Weights of a small sound classifier: 149.9 epochs.
Rows from block 3 of a small sound classifier, named by matrix and row number. Rows with one number belong to one channel. Each number is 500 + 25 x the weight over its row's rms, rounded and kept within 0 to 999. All counts start at 0. Numbers have three digits each.
After each channel's rows are labels from the 100 clips, of 14976, where the channel reaches its highest value: "strongest on" is what is common among them. Only what is clearly more common there than usual is listed. The data: read English sentences (LibriTTS-R). In brackets: how many of the 100, against the usual share in percent.
# convs0: first width-9 conv (model.blocks.3.convs.0.weight, 96x96x9, standardized in use, each kernel summed), inputs 0-95
# convs1: second width-9 conv (model.blocks.3.convs.1.weight, 96x96x9, standardized in use, transposed, each kernel summed), outputs 0-95

convs0.59:479508508478499484519501483509478521477471469480472485495525428526522524509512492545511508514466537505517530502510521493486462512522479494487524545512544442508510532507498471551511491488519487523501504472485456530492532514535528509488481510520542453461481494504454516509508500491502438465
convs1.59:507462501476469475523527568490514490534516496537504493514562470523477452484498494498522519524506486467499518538491508468514522525509517487485469540476488484496522471497528534506439508524495524503489480453533486514446487517505506477507489511491519532499476503482526450483490453497537477515
strongest on: voice: female (86 vs 52.1)

convs0.0:510577512438502486519518492528495467440486499516496526574545521457492495492465521539480489517493502516470501520489504486468497499474505527493503517465494496448508510492520525512476528508470474480520445475486511481525497478489495526493528532516496530505480489467480533493466493518487520491
convs1.0:532508470493522520496507481530504503492473533485524496509492459521470550482541541516479476555508472546511483443486521510497509467490510450542533509518553468478487537514462512541501522490491486483474502481479510492507508486513505501446511487527503495506483491480516530574481490482513499510
strongest on: voice: female (90 vs 52.1)

convs0.65:466548504480443465485525517477564493477475507530539504498505522505519493498517525522529543488509459484504516446525514513514496508494532496490514481502479547450498497469511541505494556454472482459490529486475481520484479492486501472523487479492468492503476523504487473533507505546477519506
convs1.65:490456497519543495447477454487521504509511518489494492477439465513491540469475478534505490432495537518507554478521483513474530545485501508513515459483513537505523515506522534479461470491504482477493512552506491481522477526522494494460515491525520507504488501526521456484501486483512519480
strongest on: voice: male (82 vs 47.9)

convs0.30:531496518524491505526563538501537497474523482537523510539488439499471486473498506519488472470514522508517534517488485525503479485557517487510479539517526481508482486510530477503469532489472474471503485481509466516495515492563501448525451506481467489473519515533487456504503479521472498499
convs1.30:535500475531471486490460474520451472470499521488472502550525489471505492461501486469507486491477515529512457454513481561507505477502498524491484541460506485534490529471461495494494519501522482532468519517515506505532493519517528517514521483516532496496488558468530504541458519479538506468
strongest on: voice: male (74 vs 47.9)

convs0.29:472503523463470470502486514479518465486495503483521504514492484520516474468517509508529519567483489505485534500536525510503517472409472459498483524462487537535507523501473489514500497460538533516484466509497497480494475515478444529529497508495525487548467506507526476522511466500507529491
convs1.29:525446497518466504497497434466480487509540464511494507515478508501499502491487512516516513505507530511478473517511520516500518540494477447500509497553510497478519488490528487485546468471471496480523499531504516512462510485454500519438492451520534464513474451510472522453529481511512532493
strongest on: voice: female (92 vs 52.1)

convs0.40:518494469493484518427493498505510523481521497531488501506494531505533532515499485567533530514514495478493519465506513491494537506459462502463515529530515509495518549484463480508517488516499559468504487454504480470509475461476514480505503509523441538513505493494477541503471500478483456482
convs1.40:487541538483495492490530489476523453485489518483539490456518515512507528517517540503509533525505524494470522522476494451520552538525477497513537494499501451511518533493492476491531480504532480518521470490515507495510499445556495486446473491498464511470463508490491472504493495497455547521
strongest on: voice: female (97 vs 52.1)

convs0.91:516489478495489496470498499486483452560466495495520471478558512523539519508523528481508508472520463470559526485506489453532555475485452508514493494512539485495497527507501506470477500517506497511437491491483502523497505520506475472480503529487523458544476527520509511512534498487493471538
convs1.91:488427508466498472516510552523520525477479489461477455494470535520507473539459535505487487460509499511485446482521522480521497516507465492462514463510476508521527502501518507473504502504520471470539506484487518490487507514491490516529535532491450519525512466481453507522476540527478497510
strongest on: voice: female (93 vs 52.1)

convs0.57:475474498508477494443475479485489495497515495491513538451519516485513465501512524492498553494467534464558561484490530490486527498482510515510496481504540504492523475500522469522480461479510493497491515482466493543523492525431547513477503494481506474482500529491547555523484527496496501491
convs1.57:531481516527481511486468535515501487517527527488489495477491534493509505510500504510504507474512486427513514464470475518510449533507520518455511501485452540510465510511553539498503477499501526518475506494556515501480477479515490448539483543498524474485531463497458484489530502461508463500
strongest on: voice: male (88 vs 47.9)

convs0.16:509491480485514501479505444495486513516462501469504455552497505461492525468512500516534506436535515552513459478530512513489473502468491514522510481486511469461558519480460481503506549524484527530514455498499512505468527486485519548498487507508498471517509522477527478537494521476501484520
convs1.16:517512494485488499482519529493490526505521509530518517503472509510476522518559536493523531493480512502523478478452515466498510526507506535488520491523505469496505461549471472526503477494489478504509503488513484473423537484496501482526501522467459512523485510530526540559553469524466545516
strongest on: voice: female (88 vs 52.1)

convs0.53:506506469505502504492499517521527479471527494497515508523568505492495506530499518486504547438495478503488549533527509445494508474440463453494499492531494522510439512453521519523516502490519490496517463471489482533505520530460484522481481471523489522511473550492473493493519501525473517496
convs1.53:490480468491519532467488509529514528483520486533496482496487539475497467476497454500511468483498516528492482511537500523508451461460471511499506528528496482510560454484540530470464457494529449507491513515489493521507481483507492464514458524506523516477507528520458442474533500487496482508
strongest on: voice: male (92 vs 47.9)

convs0.47:469543458475506496506521498528520518491489538459512456556479501522519512471511513516524485512492550531473489498523508506524489505470459482518492497497496493521494528493471511535516499468513536477488480494491483514458502490421527513495445512488496478482450510478521542455504513484522525534
convs1.47:501480505522505455477495484515483481508526519501516483503443498503472515460536515505519527514480477523505499505497533445522512542499500493540513460530481470492532503552500517500492466512534487509535497514468504494476524482532462535483533520496488492467470456547522489491467501543483531561
strongest on: voice: female (95 vs 52.1)

convs0.25:513470451518521449472502543493500496486484499521480492501514486521497536493519505483526503509532504512543522495458494508491508495470538528535461521500502445496547489509479482537533499474486527531486524457451510572493487528460511529497496522507517470475497478462474497500523498471495459490
convs1.25:505522486493491470480514515512507495484500541499505482503484485487515460503454488501461551556506431497568540504530476448488492472505511542492530462520506549522522495516488475472464501477533478510475479478517533479485491501523496485510503528506502505503503433514476526485521492512512513525
strongest on: voice: female (87 vs 52.1)

convs0.18:509529502510494487509475486495479496449490506466486526489539476491498479554482554523532538548488524475496513524515491514512540518480501511510530508501468488479516532537465494505462470535520484520483477492444457547458491478462497530472500511465483504475483489498531483500485503563499500513
convs1.18:437475492484472520501496498501462481489469475529512483516528504509492487538498460480509491522492486455521512503513482561504469475509508500466532512513505528488520465506499478471500540479537558507504496535510503503486470532513524477517467495525529500513528556519469535499506444490527513445
strongest on: voice: male (75 vs 47.9)

convs0.52:507480541519484505493479497521520497522489499489510497518529489486470482556495487500465549531533527506491561480457522475516464462516515539490506521535496524477486521545513480538463472497482459500507493454520561535492504490512472508495487479504469469545475524473481479506503491492458483520
convs1.52:482527487461517524492507475512539485499449508484485491491507497531534544486516476479493480515488509466505469460515464455531513496427503518532535520491515506485462522530503494499452521510513470517511515462490524485490534459510536523514505489487473499503466484502508528514496464541457542459
strongest on: voice: male (87 vs 47.9)

convs0.83:532510457520499473481506504523472482494469485495501526520465510506477551534489484513500515493528516504572460489523505505517506474489551495523503487482483525430513519523484488500489523510497569528518474499481476470467505487517526504512465524486506491534539487451501528496482502539457516468
convs1.83:496497518461518463472510530489486471486509480463493518496499505512480536506539509504483544539478494495473508535465545495474523520466501446493484515507523500543513488474497502483553494529505541452518460474506466480492492462520493475479487447511463510529501521524488473463505532485454514530
strongest on: voice: female (84 vs 52.1)

convs0.61:499502532515491497470502462508476489511496510491483541492502499482473471485493512495469466518512486521436485532500466518524450473526495490488502507504570502504495536492494477506496510452517454542519530545514541519487452530491504568499492550506517468512470488464507533516491504501498490524
convs1.61:534512504483509461528506554489518521514517472540506504517519547481508501514526477436536521510531517471552498481442465512528502510497513492486495524511498443483458497463521493523488516524505510534493472499536506543468547507481521520518520487473528476490497523485510501488461502498483455493
strongest on: voice: female (79 vs 52.1)

convs0.87:450513523507489447536503550497509494492507494509502521499487474517489450495538495511515508534530459510519489464472462476554492495511482485490491494485516483522512495537474558514509519498509487507474506537461521526500469557494500458508502557470499474511458523516514460471495502492524462482
convs1.87:507496497514433491548527441478498508511496525486487484503474445510514446483528508511523506521553505477513523544517516516451497467524484546532487484519494481499503484459528515498501504477507505533504468550451536514539488518517486542519489497534523515510508486529474505476480492509504509485
strongest on: voice: female (95 vs 52.1)

convs0.27:537491520509515492455496523493526487454487523491500540507505503533531455481528518467495511489548463479531491523482515505488529521461515499500504530555453469474500473502463488477482466503509523503468532504508501581534506487494495461504505530494501497477510479487500495540483533465459526485
convs1.27:537464499528496462518517532521472531522482507513483452463515483455491498479480481529418513530480504509493496475517488460466498493501517532482548527499532537493486512498465508501430480503514531507504485473522503511488477523478503480511502566490540499524538505502515503498533499479507490517
strongest on: voice: male (81 vs 47.9)

convs0.26:521478467520461578480459482521521497439477486528481433515551503534493507522479479522487495488500479470532547481477507524487481474481499496491489512533531549489491464480515489515487480475509538483483513517520477506546526513470497506542494544511479488511499488499516480499464509507510496500
convs1.26:481498512484510567491515515472505481488502469460513494546494471491508521493497501503515500463518502452528491518534516507508483501511464515528484508465462509499493518539533519481491449493528564498469506511522484441540490508512480493534485467476523496535475459475493538464547476512502485534
strongest on: voice: female (93 vs 52.1)

convs0.85:478501489452473516524518527518504528501563494490483517484502475518461527491485493513468533544466473534485495546507477482496502502503555478505521500523488468466479487538498551461466488484469512481537485483519527521521534479512488456489529534506483514446497521491513500510487474463497545498
convs1.85:559508499442468499506564527510500459522475533473501521507536528515472502497534462483536533522512493501488489499520503534472483502508512472510484503470488509490532479458501486515499475505499519473477465453512520516483461526472447489468509482495506480483543502474536510482543543527492505512
strongest on: voice: female (81 vs 52.1)

convs0.92:509477508482507487492522472492504548525486491495484510432475493520504538470512511511542482498501485503475478535547489465479531463507475480483536511474487493468460531505550478454468522471478512491525536488500486496494492472484518536505507500479510541499504550538502505482529508465504563537
convs1.92:519495506524516491501510500482524476469510521509507474523517523496450476560466522518510496459548506504490499506539502520526487500478471509455458505519499546554459474505491473504536492508513509542509425499516498478524504455484530488491514497517503494444505496502470486488456492486549489478
strongest on: voice: female (94 vs 52.1)

convs0.4:472544456490499504544499499504483492509493536469525530508534473475527477494491471496485481485518481525520528492502493520491501508558462512492526496457480521486509475499430537519495490524499463523500504496510492489492536481529530522531488540463486480501494480465474542513467481500468460565
convs1.4:524531475532533508480508464519448508462501538541536470495507484539493546477459501500498491513516486508512521547456456480458470472517519486549520489464528496513491523508517509545484516530495473538515533465507527476508537495502473505522524517491480543484497505489498522505518502511467463511
strongest on: voice: female (80 vs 52.1)

convs0.42:505506492465487519490545516507527484496507500486502539520490544520485460492473492517487512514476488504530504550495487481508470513465506466503465524469499537503524510489538521533509461505471476520482492497497499511428522473514481514506521483502489482476412511533521516558513442506494520524
convs1.42:522496458452479500471490503519567495483505476491496478502471509501475495470527481506457502501520505541494522498513439502518494542510497523531533475451499473483509505498515487494550486511445469429487549474493502505506523491493519543471472523516509498499463465519482518482515527478520493497
strongest on: voice: female (97 vs 52.1)