config.yaml
model: "sound classifier"
train_examples: 15625
gain_aug_db: 6
hop_length: 160
targets: ["voice"]
hidden_act: "relu"
depths: [4, 4, 4]
loss: "cross_entropy"
learning_rate: 0.012
nesterov: false
max_grad_norm: 1.0
warmup_steps: 910
Rows from block 5 of a small sound classifier, named by matrix and row number. Rows with one number belong to one channel. Each number is 200 + 20 x the weight over its row's rms, rounded and kept within 0 to 999. All counts start at 0.
After each channel's rows are labels from the 100 clips, of 14976, where the channel reaches its highest value: "responds to" is what is common among them. Only what is clearly more common there than usual is listed. The data: read English sentences (LibriTTS-R). In brackets: how many of the 100, against the usual share in percent.
# convs0: first width-9 conv (model.blocks.5.convs.0.weight, 96x96x9, standardized in use, each kernel summed), inputs 48-95
# convs1: second width-9 conv (model.blocks.5.convs.1.weight, 96x96x9, standardized in use, transposed, each kernel summed), outputs 48-95

convs0.47,193,224,191,180,189,158,195,213,155,192,221,216,166,236,227,181,217,175,211,200,227,228,204,268,198,180,197,201,187,180,188,184,180,206,176,204,209,187,211,204,222,201,198,205,197,220,168,186
convs1.47,204,181,210,191,221,194,166,179,211,189,199,180,157,223,204,218,201,176,222,189,212,178,188,208,200,202,207,178,168,218,212,204,158,216,202,167,180,214,231,209,181,206,236,187,218,211,199,212
responds to: voice: female (97 vs 52.1)

convs0.90,182,229,195,199,179,195,202,204,208,195,187,197,204,220,194,189,224,159,194,155,202,190,159,193,220,196,199,225,192,211,206,174,214,222,200,213,176,222,213,207,170,158,220,206,207,206,187,222
convs1.90,190,189,213,214,214,184,208,201,199,199,207,220,233,216,209,196,185,182,206,178,202,203,216,194,217,199,169,201,181,175,235,216,180,170,191,207,198,203,221,176,198,158,186,218,235,203,193,208
responds to: voice: male (97 vs 47.9)

convs0.87,213,196,177,172,188,196,217,172,204,187,171,203,205,235,216,191,202,187,218,197,247,210,196,215,187,194,220,214,230,202,212,167,233,207,268,182,202,200,172,235,177,195,221,182,206,192,210,160
convs1.87,188,208,211,196,201,206,177,193,222,217,198,175,185,202,202,200,196,209,213,168,203,215,221,159,225,204,192,208,168,212,217,222,146,190,247,213,167,218,184,203,180,208,209,224,192,206,171,208
responds to: voice: female (88 vs 52.1)

convs0.38,175,171,192,195,195,207,211,214,215,257,126,208,217,189,215,194,173,182,227,216,204,215,216,203,185,205,200,224,174,184,185,215,200,190,201,225,185,180,205,186,213,230,192,195,196,192,191,200
convs1.38,199,191,212,215,213,201,182,203,217,248,212,178,221,194,178,149,190,220,209,172,188,221,240,174,217,196,192,148,199,201,218,213,223,232,202,189,212,199,221,206,217,202,232,193,193,196,207,229
responds to: voice: male (96 vs 47.9)

convs0.33,238,180,189,249,197,179,164,211,186,201,242,198,175,199,189,201,163,193,200,201,194,164,206,192,193,222,189,208,192,211,208,204,206,185,190,218,231,186,181,202,216,199,189,167,199,233,176,173
convs1.33,207,183,216,202,170,200,205,214,218,180,218,213,149,190,206,214,166,191,199,185,210,193,211,171,223,196,234,213,180,229,205,209,197,207,186,215,204,209,217,219,204,172,208,192,174,227,197,185
responds to: voice: female (100 vs 52.1)

convs0.86,216,180,225,216,204,167,202,215,211,223,205,195,207,210,182,216,214,189,173,183,189,175,178,199,182,209,196,183,167,192,190,231,203,182,227,232,199,228,205,231,203,228,198,197,187,202,196,193
convs1.86,166,193,181,187,177,208,196,200,162,174,207,205,222,203,203,204,176,228,195,215,200,217,188,208,200,203,200,175,214,210,224,188,190,202,202,264,202,170,179,195,186,191,210,177,222,211,183,209
responds to: voice: male (83 vs 47.9)

convs0.6,176,186,215,202,173,190,183,211,180,180,208,191,177,170,241,188,178,179,241,207,218,220,228,190,177,197,195,219,191,178,213,222,170,166,226,228,205,233,232,197,219,213,227,175,185,239,221,202
convs1.6,221,179,210,207,170,208,194,199,222,198,184,210,216,186,216,232,202,225,205,256,205,211,174,237,180,210,206,205,245,169,181,205,247,198,220,178,209,179,210,189,193,197,184,217,194,192,184,160
responds to: voice: female (94 vs 52.1)

convs0.44,235,215,189,218,224,170,181,185,226,210,199,211,189,203,182,169,179,192,223,175,183,234,236,225,179,194,172,194,194,209,214,189,185,197,155,182,194,193,204,200,141,198,192,208,175,231,195,195
convs1.44,170,191,241,197,199,214,226,206,195,210,201,177,200,205,202,215,215,186,200,195,226,160,197,192,184,202,220,205,209,190,178,206,215,196,190,164,201,172,195,190,208,170,181,216,208,221,213,219
responds to: voice: female (88 vs 52.1)

convs0.79,202,167,199,211,211,168,184,225,176,220,175,229,208,218,224,205,228,210,176,170,196,184,171,161,190,179,172,214,187,177,212,189,239,218,186,224,204,193,205,204,236,186,230,201,223,194,228,192
convs1.79,201,212,183,198,196,213,167,209,212,169,198,203,222,173,196,161,189,168,204,237,172,204,222,230,231,200,190,176,182,212,195,172,202,230,216,199,203,183,163,208,213,211,206,199,220,198,193,229
responds to: voice: male (90 vs 47.9)

convs0.82,239,179,205,189,187,202,195,207,189,226,159,216,189,197,187,186,188,154,214,202,209,240,211,187,174,168,191,204,202,204,199,185,226,171,234,192,189,176,206,212,202,232,206,186,188,197,209,195
convs1.82,213,217,174,210,207,190,166,193,204,217,166,201,216,250,228,222,203,221,241,196,202,226,184,186,231,202,191,193,170,198,199,212,193,218,233,226,199,194,214,195,207,238,187,198,198,186,225,196
responds to: voice: male (78 vs 47.9)

convs0.55,205,210,199,211,184,171,182,210,169,200,249,188,184,205,168,170,212,207,174,173,198,195,174,204,183,156,192,192,230,214,213,191,172,196,188,193,194,198,212,234,229,210,215,214,209,206,202,217
convs1.55,187,177,205,221,228,187,164,165,184,237,224,218,176,200,205,194,224,196,186,200,229,163,223,184,238,204,221,191,193,232,192,192,214,210,193,199,228,203,223,211,195,212,208,193,225,237,245,223
responds to: voice: female (94 vs 52.1)

convs0.18,216,180,219,184,210,190,181,217,212,203,221,238,150,194,172,169,231,171,166,193,209,196,215,191,198,190,200,216,175,199,148,226,165,221,192,218,174,210,210,182,210,215,211,233,202,229,202,194
convs1.18,217,191,205,211,160,230,238,225,234,218,192,215,217,212,195,189,187,221,201,182,222,209,157,238,181,234,195,170,196,205,225,233,196,207,185,205,205,192,182,196,202,230,164,185,179,214,189,223
responds to: voice: female (99 vs 52.1)

convs0.73,187,208,203,194,198,165,204,218,182,193,197,214,198,200,224,190,193,222,194,192,250,210,193,216,189,217,228,214,216,190,190,194,211,204,179,229,203,211,215,172,206,201,225,224,215,193,187,220
convs1.73,226,195,208,202,189,214,214,224,218,238,169,265,160,181,223,221,199,195,175,196,231,188,177,187,193,215,218,198,192,209,216,215,193,217,186,189,199,199,205,202,186,180,194,215,156,219,177,180
responds to: voice: female (100 vs 52.1)

convs0.16,193,185,174,209,227,150,191,158,182,222,194,211,233,188,214,194,202,178,209,198,137,212,203,187,214,184,195,191,208,188,199,199,178,179,233,190,189,226,189,193,231,199,195,184,171,198,177,233
convs1.16,187,212,204,199,204,232,204,196,189,205,239,197,229,221,196,193,206,239,207,216,203,192,218,197,201,215,204,204,215,179,204,196,237,201,205,226,194,174,208,237,207,204,214,188,206,190,208,185
responds to: voice: female (80 vs 52.1)

convs0.20,183,188,151,204,195,179,191,183,269,211,158,174,223,209,274,190,193,187,203,186,192,182,192,200,192,188,194,177,176,216,199,185,215,185,210,193,195,199,219,244,192,211,202,171,174,207,204,201
convs1.20,208,182,215,187,234,234,195,197,211,241,207,202,205,199,183,175,191,189,221,155,220,201,215,168,192,207,195,203,246,202,205,225,188,192,199,192,199,219,207,204,206,234,212,225,190,214,157,206
responds to: voice: male (99 vs 47.9)

convs0.29,186,212,226,199,174,187,185,210,194,178,214,236,187,210,183,198,167,208,208,204,209,207,172,228,154,161,214,226,272,213,238,225,216,210,168,202,206,228,213,192,219,181,207,194,197,209,212,223
convs1.29,209,218,191,197,219,198,199,168,132,187,237,143,213,209,170,183,211,200,214,200,197,198,207,213,211,201,212,232,205,178,197,211,215,184,204,178,190,199,203,190,208,170,180,209,224,183,217,182
responds to: voice: male (99 vs 47.9)

convs0.45,222,172,202,202,198,209,191,242,226,206,182,198,180,227,211,198,196,214,209,208,222,188,174,207,189,153,168,190,216,153,173,175,224,194,198,212,185,169,183,233,223,207,198,188,197,187,204,184
convs1.45,187,176,188,204,215,175,200,182,226,210,213,209,196,204,225,189,190,190,194,183,196,199,198,219,219,190,177,188,186,197,211,197,196,179,224,172,214,229,178,193,204,217,210,180,176,148,170,189
responds to: voice: male (77 vs 47.9)

convs0.1,202,179,216,187,200,223,201,197,173,170,187,196,166,194,192,192,197,210,219,181,175,226,200,166,188,233,205,205,212,217,223,199,179,199,185,226,207,190,182,232,188,184,238,214,225,240,184,224
convs1.1,173,211,197,185,203,157,191,176,194,164,183,201,198,196,171,201,222,172,198,203,197,194,214,196,169,203,202,190,218,206,171,182,219,175,209,220,193,200,211,213,193,227,206,224,160,200,203,185
responds to: voice: male (75 vs 47.9)

convs0.89,214,183,193,219,216,191,200,198,204,190,190,183,194,195,191,210,223,197,198,164,191,228,179,219,209,200,195,199,179,213,216,191,205,191,178,215,158,185,196,230,175,189,190,187,199,190,209,214
convs1.89,211,178,187,193,215,174,201,161,175,192,209,203,196,224,159,190,173,213,200,214,181,150,175,204,222,210,220,186,209,218,172,172,188,190,222,249,180,168,198,199,178,176,222,184,238,197,207,205
responds to: voice: male (84 vs 47.9)

convs0.10,184,207,186,225,205,206,231,217,210,226,185,218,223,226,241,225,201,199,196,194,190,200,200,167,193,174,200,199,222,189,192,211,213,215,205,236,168,248,206,189,189,204,216,220,204,237,162,201
convs1.10,182,199,184,205,201,209,212,176,153,192,201,171,223,189,211,212,203,191,211,260,205,192,234,189,243,187,200,209,194,218,198,211,224,193,209,219,194,191,228,197,185,193,203,194,242,216,192,220
responds to: voice: male (97 vs 47.9)

convs0.17,186,215,206,157,194,212,214,187,181,193,188,172,197,201,236,228,219,218,171,225,213,226,218,186,188,161,207,170,226,199,243,212,156,206,214,212,217,230,224,192,221,184,207,203,201,204,152,202
convs1.17,217,185,218,198,193,197,200,231,189,221,204,188,193,205,189,216,223,212,193,208,199,185,225,168,173,242,183,211,210,201,193,198,210,219,201,225,217,198,208,214,191,202,188,177,170,197,195,196
responds to: voice: female (99 vs 52.1)

convs0.66,223,237,199,206,216,199,195,204,208,181,241,184,176,200,203,218,169,198,217,192,169,198,219,197,191,210,215,167,203,211,185,181,238,193,227,196,244,165,184,186,168,176,207,222,200,182,204,184
convs1.66,188,201,209,198,170,195,231,232,208,227,201,193,219,178,213,183,190,165,172,223,201,205,185,178,231,189,179,235,236,189,199,216,201,195,229,174,188,219,202,200,210,180,171,207,207,206,226,215
responds to: voice: male (87 vs 47.9)

convs0.19,186,216,178,204,174,188,208,177,261,208,142,177,186,190,203,186,217,182,235,224,216,202,198,209,196,226,198,222,199,176,193,225,213,213,211,176,212,207,195,242,207,195,184,178,196,209,185,213
convs1.19,212,235,201,198,200,190,210,216,224,206,193,235,229,218,184,238,192,235,187,186,187,220,184,173,207,187,236,197,209,196,174,197,194,184,203,184,199,211,202,228,211,209,198,211,225,196,210,151
responds to: voice: male (75 vs 47.9)

convs0.62,214,193,203,201,199,189,186,209,227,222,175,188,195,201,209,186,187,168,171,195,162,229,214,192,194,146,172,198,198,195,211,244,202,194,188,160,189,198,189,208,198,205,192,200,222,190,194,250
convs1.62,192,188,218,171,195,221,210,209,239,213,190,211,197,196,192,150,220,220,179,185,214,203,225,208,188,225,187,211,203,195,218,163,226,189,178,192,200,182,176,186,203,194,209,216,205,200,212,203
responds to: voice: female (96 vs 52.1)

convs0.68,197,232,215,226,210,221,225,194,187,197,139,200,209,208,177,160,188,184,192,208,211,204,209,184,221,226,199,174,163,192,159,186,170,189,203,194,173,169,211,210,200,205,201,176,191,216,211,216
convs1.68,191,187,203,215,214,189,191,221,196,225,223,195,211,192,180,209,177,204,218,174,183,196,229,165,226,189,216,207,200,205,201,220,208,227,210,231,188,197,230,187,189,157,221,213,272,210,221,210
responds to: voice: male (99 vs 47.9)

convs0.13,227,175,182,215,224,204,170,182,205,176,183,163,180,198,207,170,213,225,193,206,211,186,177,184,240,247,222,199,205,220,189,195,216,200,186,184,186,207,192,219,189,194,182,175,213,193,211,225
convs1.13,181,176,225,169,203,200,216,214,186,216,171,198,155,197,169,223,199,173,186,188,193,182,219,198,189,189,194,162,187,203,205,183,186,193,179,191,197,213,177,193,172,214,221,182,220,189,194,197
responds to: voice: female (100 vs 52.1)

convs0.77,187,193,183,196,192,199,226,208,174,221,193,219,203,210,210,196,186,209,214,210,220,218,207,219,165,171,150,186,171,162,197,184,199,203,174,195,205,220,204,186,210,184,221,207,217,203,157,210
convs1.77,187,210,188,215,203,203,235,255,259,223,151,238,188,214,211,192,204,209,194,181,226,187,165,202,176,207,198,187,193,215,196,215,175,206,197,202,211,178,203,189,187,188,175,185,144,191,177,193
responds to: voice: female (99 vs 52.1)

convs0.50,220,194,203,223,247,209,185,196,195,178,207,222,199,199,171,236,201,199,214,222,237,212,213,161,211,215,207,185,188,220,214,184,191,198,193,192,201,192,173,204,193,200,193,201,233,191,179,220
convs1.50,201,226,193,186,195,209,191,218,172,222,183,206,149,235,218,230,207,227,193,179,176,204,213,189,204,188,202,191,163,214,211,210,190,231,158,212,195,197,227,215,210,220,226,181,186,201,207,198
responds to: voice: female (96 vs 52.1)

convs0.9,197,158,209,225,216,179,181,217,198,184,175,194,203,193,236,204,205,178,181,186,222,217,234,195,195,214,224,212,177,220,214,205,223,200,212,216,232,215,207,215,193,212,212,164,175,191,201,179
convs1.9,242,192,212,183,196,203,200,185,225,188,192,223,187,200,214,213,198,228,202,184,210,182,203,188,201,207,161,183,185,219,213,193,197,242,215,255,208,219,223,221,200,195,211,213,245,212,220,219
responds to: voice: female (100 vs 52.1)

convs0.94,205,204,194,197,186,172,200,182,203,235,239,216,192,204,193,181,185,213,197,192,208,197,186,207,215,232,234,224,190,197,218,207,160,215,288,181,207,198,198,202,174,225,200,206,182,207,188,192
convs1.94,184,185,200,209,212,219,176,171,177,200,155,172,161,194,206,215,214,205,210,214,266,207,200,188,182,241,246,196,223,202,207,227,192,185,210,195,227,195,202,203,196,218,196,199,209,223,190,210
responds to: voice: female (98 vs 52.1)

convs0.81,195,214,203,192,208,222,188,214,191,190,209,194,151,206,191,197,207,184,179,218,234,208,196,200,209,162,167,174,178,210,198,221,214,175,206,199,209,178,158,254,198,176,203,172,224,208,206,187
convs1.81,210,200,200,215,191,223,187,217,239,184,196,201,213,192,217,237,173,214,164,215,195,183,207,214,183,190,176,169,187,200,198,174,195,211,196,189,177,185,162,201,210,221,173,184,116,184,195,161
responds to: voice: female (93 vs 52.1)

convs0.40,218,229,216,217,203,170,209,187,213,194,218,210,200,177,159,200,198,199,228,200,203,204,209,178,165,165,198,224,208,174,200,220,203,194,207,197,196,197,203,187,195,211,232,238,208,215,184,209
convs1.40,191,162,194,211,189,185,209,177,175,153,204,206,252,209,216,183,227,207,181,247,185,195,189,206,214,197,231,223,197,204,196,234,205,197,192,186,220,215,179,190,221,166,184,219,231,247,224,201
responds to: voice: male (91 vs 47.9)

convs0.12,177,214,208,188,207,190,189,180,196,182,195,219,226,187,227,203,173,241,200,226,201,202,210,203,199,204,180,172,199,175,179,192,209,202,192,199,160,234,205,174,174,207,186,229,231,182,146,173
convs1.12,213,224,184,206,207,186,217,183,194,173,202,209,224,184,200,159,219,208,201,202,196,201,181,209,190,200,210,191,210,217,162,200,190,185,209,163,211,182,215,187,198,201,174,122,198,150,175,186
responds to: voice: male (87 vs 47.9)

convs0.30,205,209,173,211,167,166,202,184,181,203,196,184,242,186,197,213,242,192,213,174,206,205,183,185,193,190,175,165,190,208,203,216,241,217,192,194,213,169,204,218,204,203,207,207,196,214,205,237
convs1.30,177,217,177,174,222,199,155,201,210,195,210,181,189,237,223,224,234,200,207,216,175,184,197,207,214,192,216,242,146,212,232,208,194,201,218,184,208,207,171,231,241,212,207,218,204,226,223,173
responds to: voice: male (95 vs 47.9)

convs0.64,211,196,191,240,200,192,159,198,218,207,210,224,183,190,177,207,208,188,202,211,166,222,202,199,186,190,205,194,149,220,230,185,207,215,200,195,196,194,182,220,198,182,188,210,172,208,238,197
convs1.64,191,182,203,194,191,231,230,210,208,167,206,169,209,158,189,196,204,196,197,198,193,182,194,225,178,176,190,226,245,202,181,202,197,206,208,173,224,169,188,206,192,169,203,190,241,185,176,203
responds to: voice: female (83 vs 52.1)

convs0.32,244,205,216,196,202,189,189,188,238,225,199,171,206,201,222,192,204,207,247,201,221,199,218,187,197,182,159,206,172,158,181,174,220,194,217,195,195,195,221,200,220,210,184,175,175,198,252,196
convs1.32,199,205,210,215,202,210,224,212,219,218,185,181,210,182,188,198,183,197,191,212,201,174,206,202,213,223,234,213,217,169,196,212,182,202,232,213,192,194,221,185,215,178,196,216,181,185,170,196
responds to: voice: male (96 vs 47.9)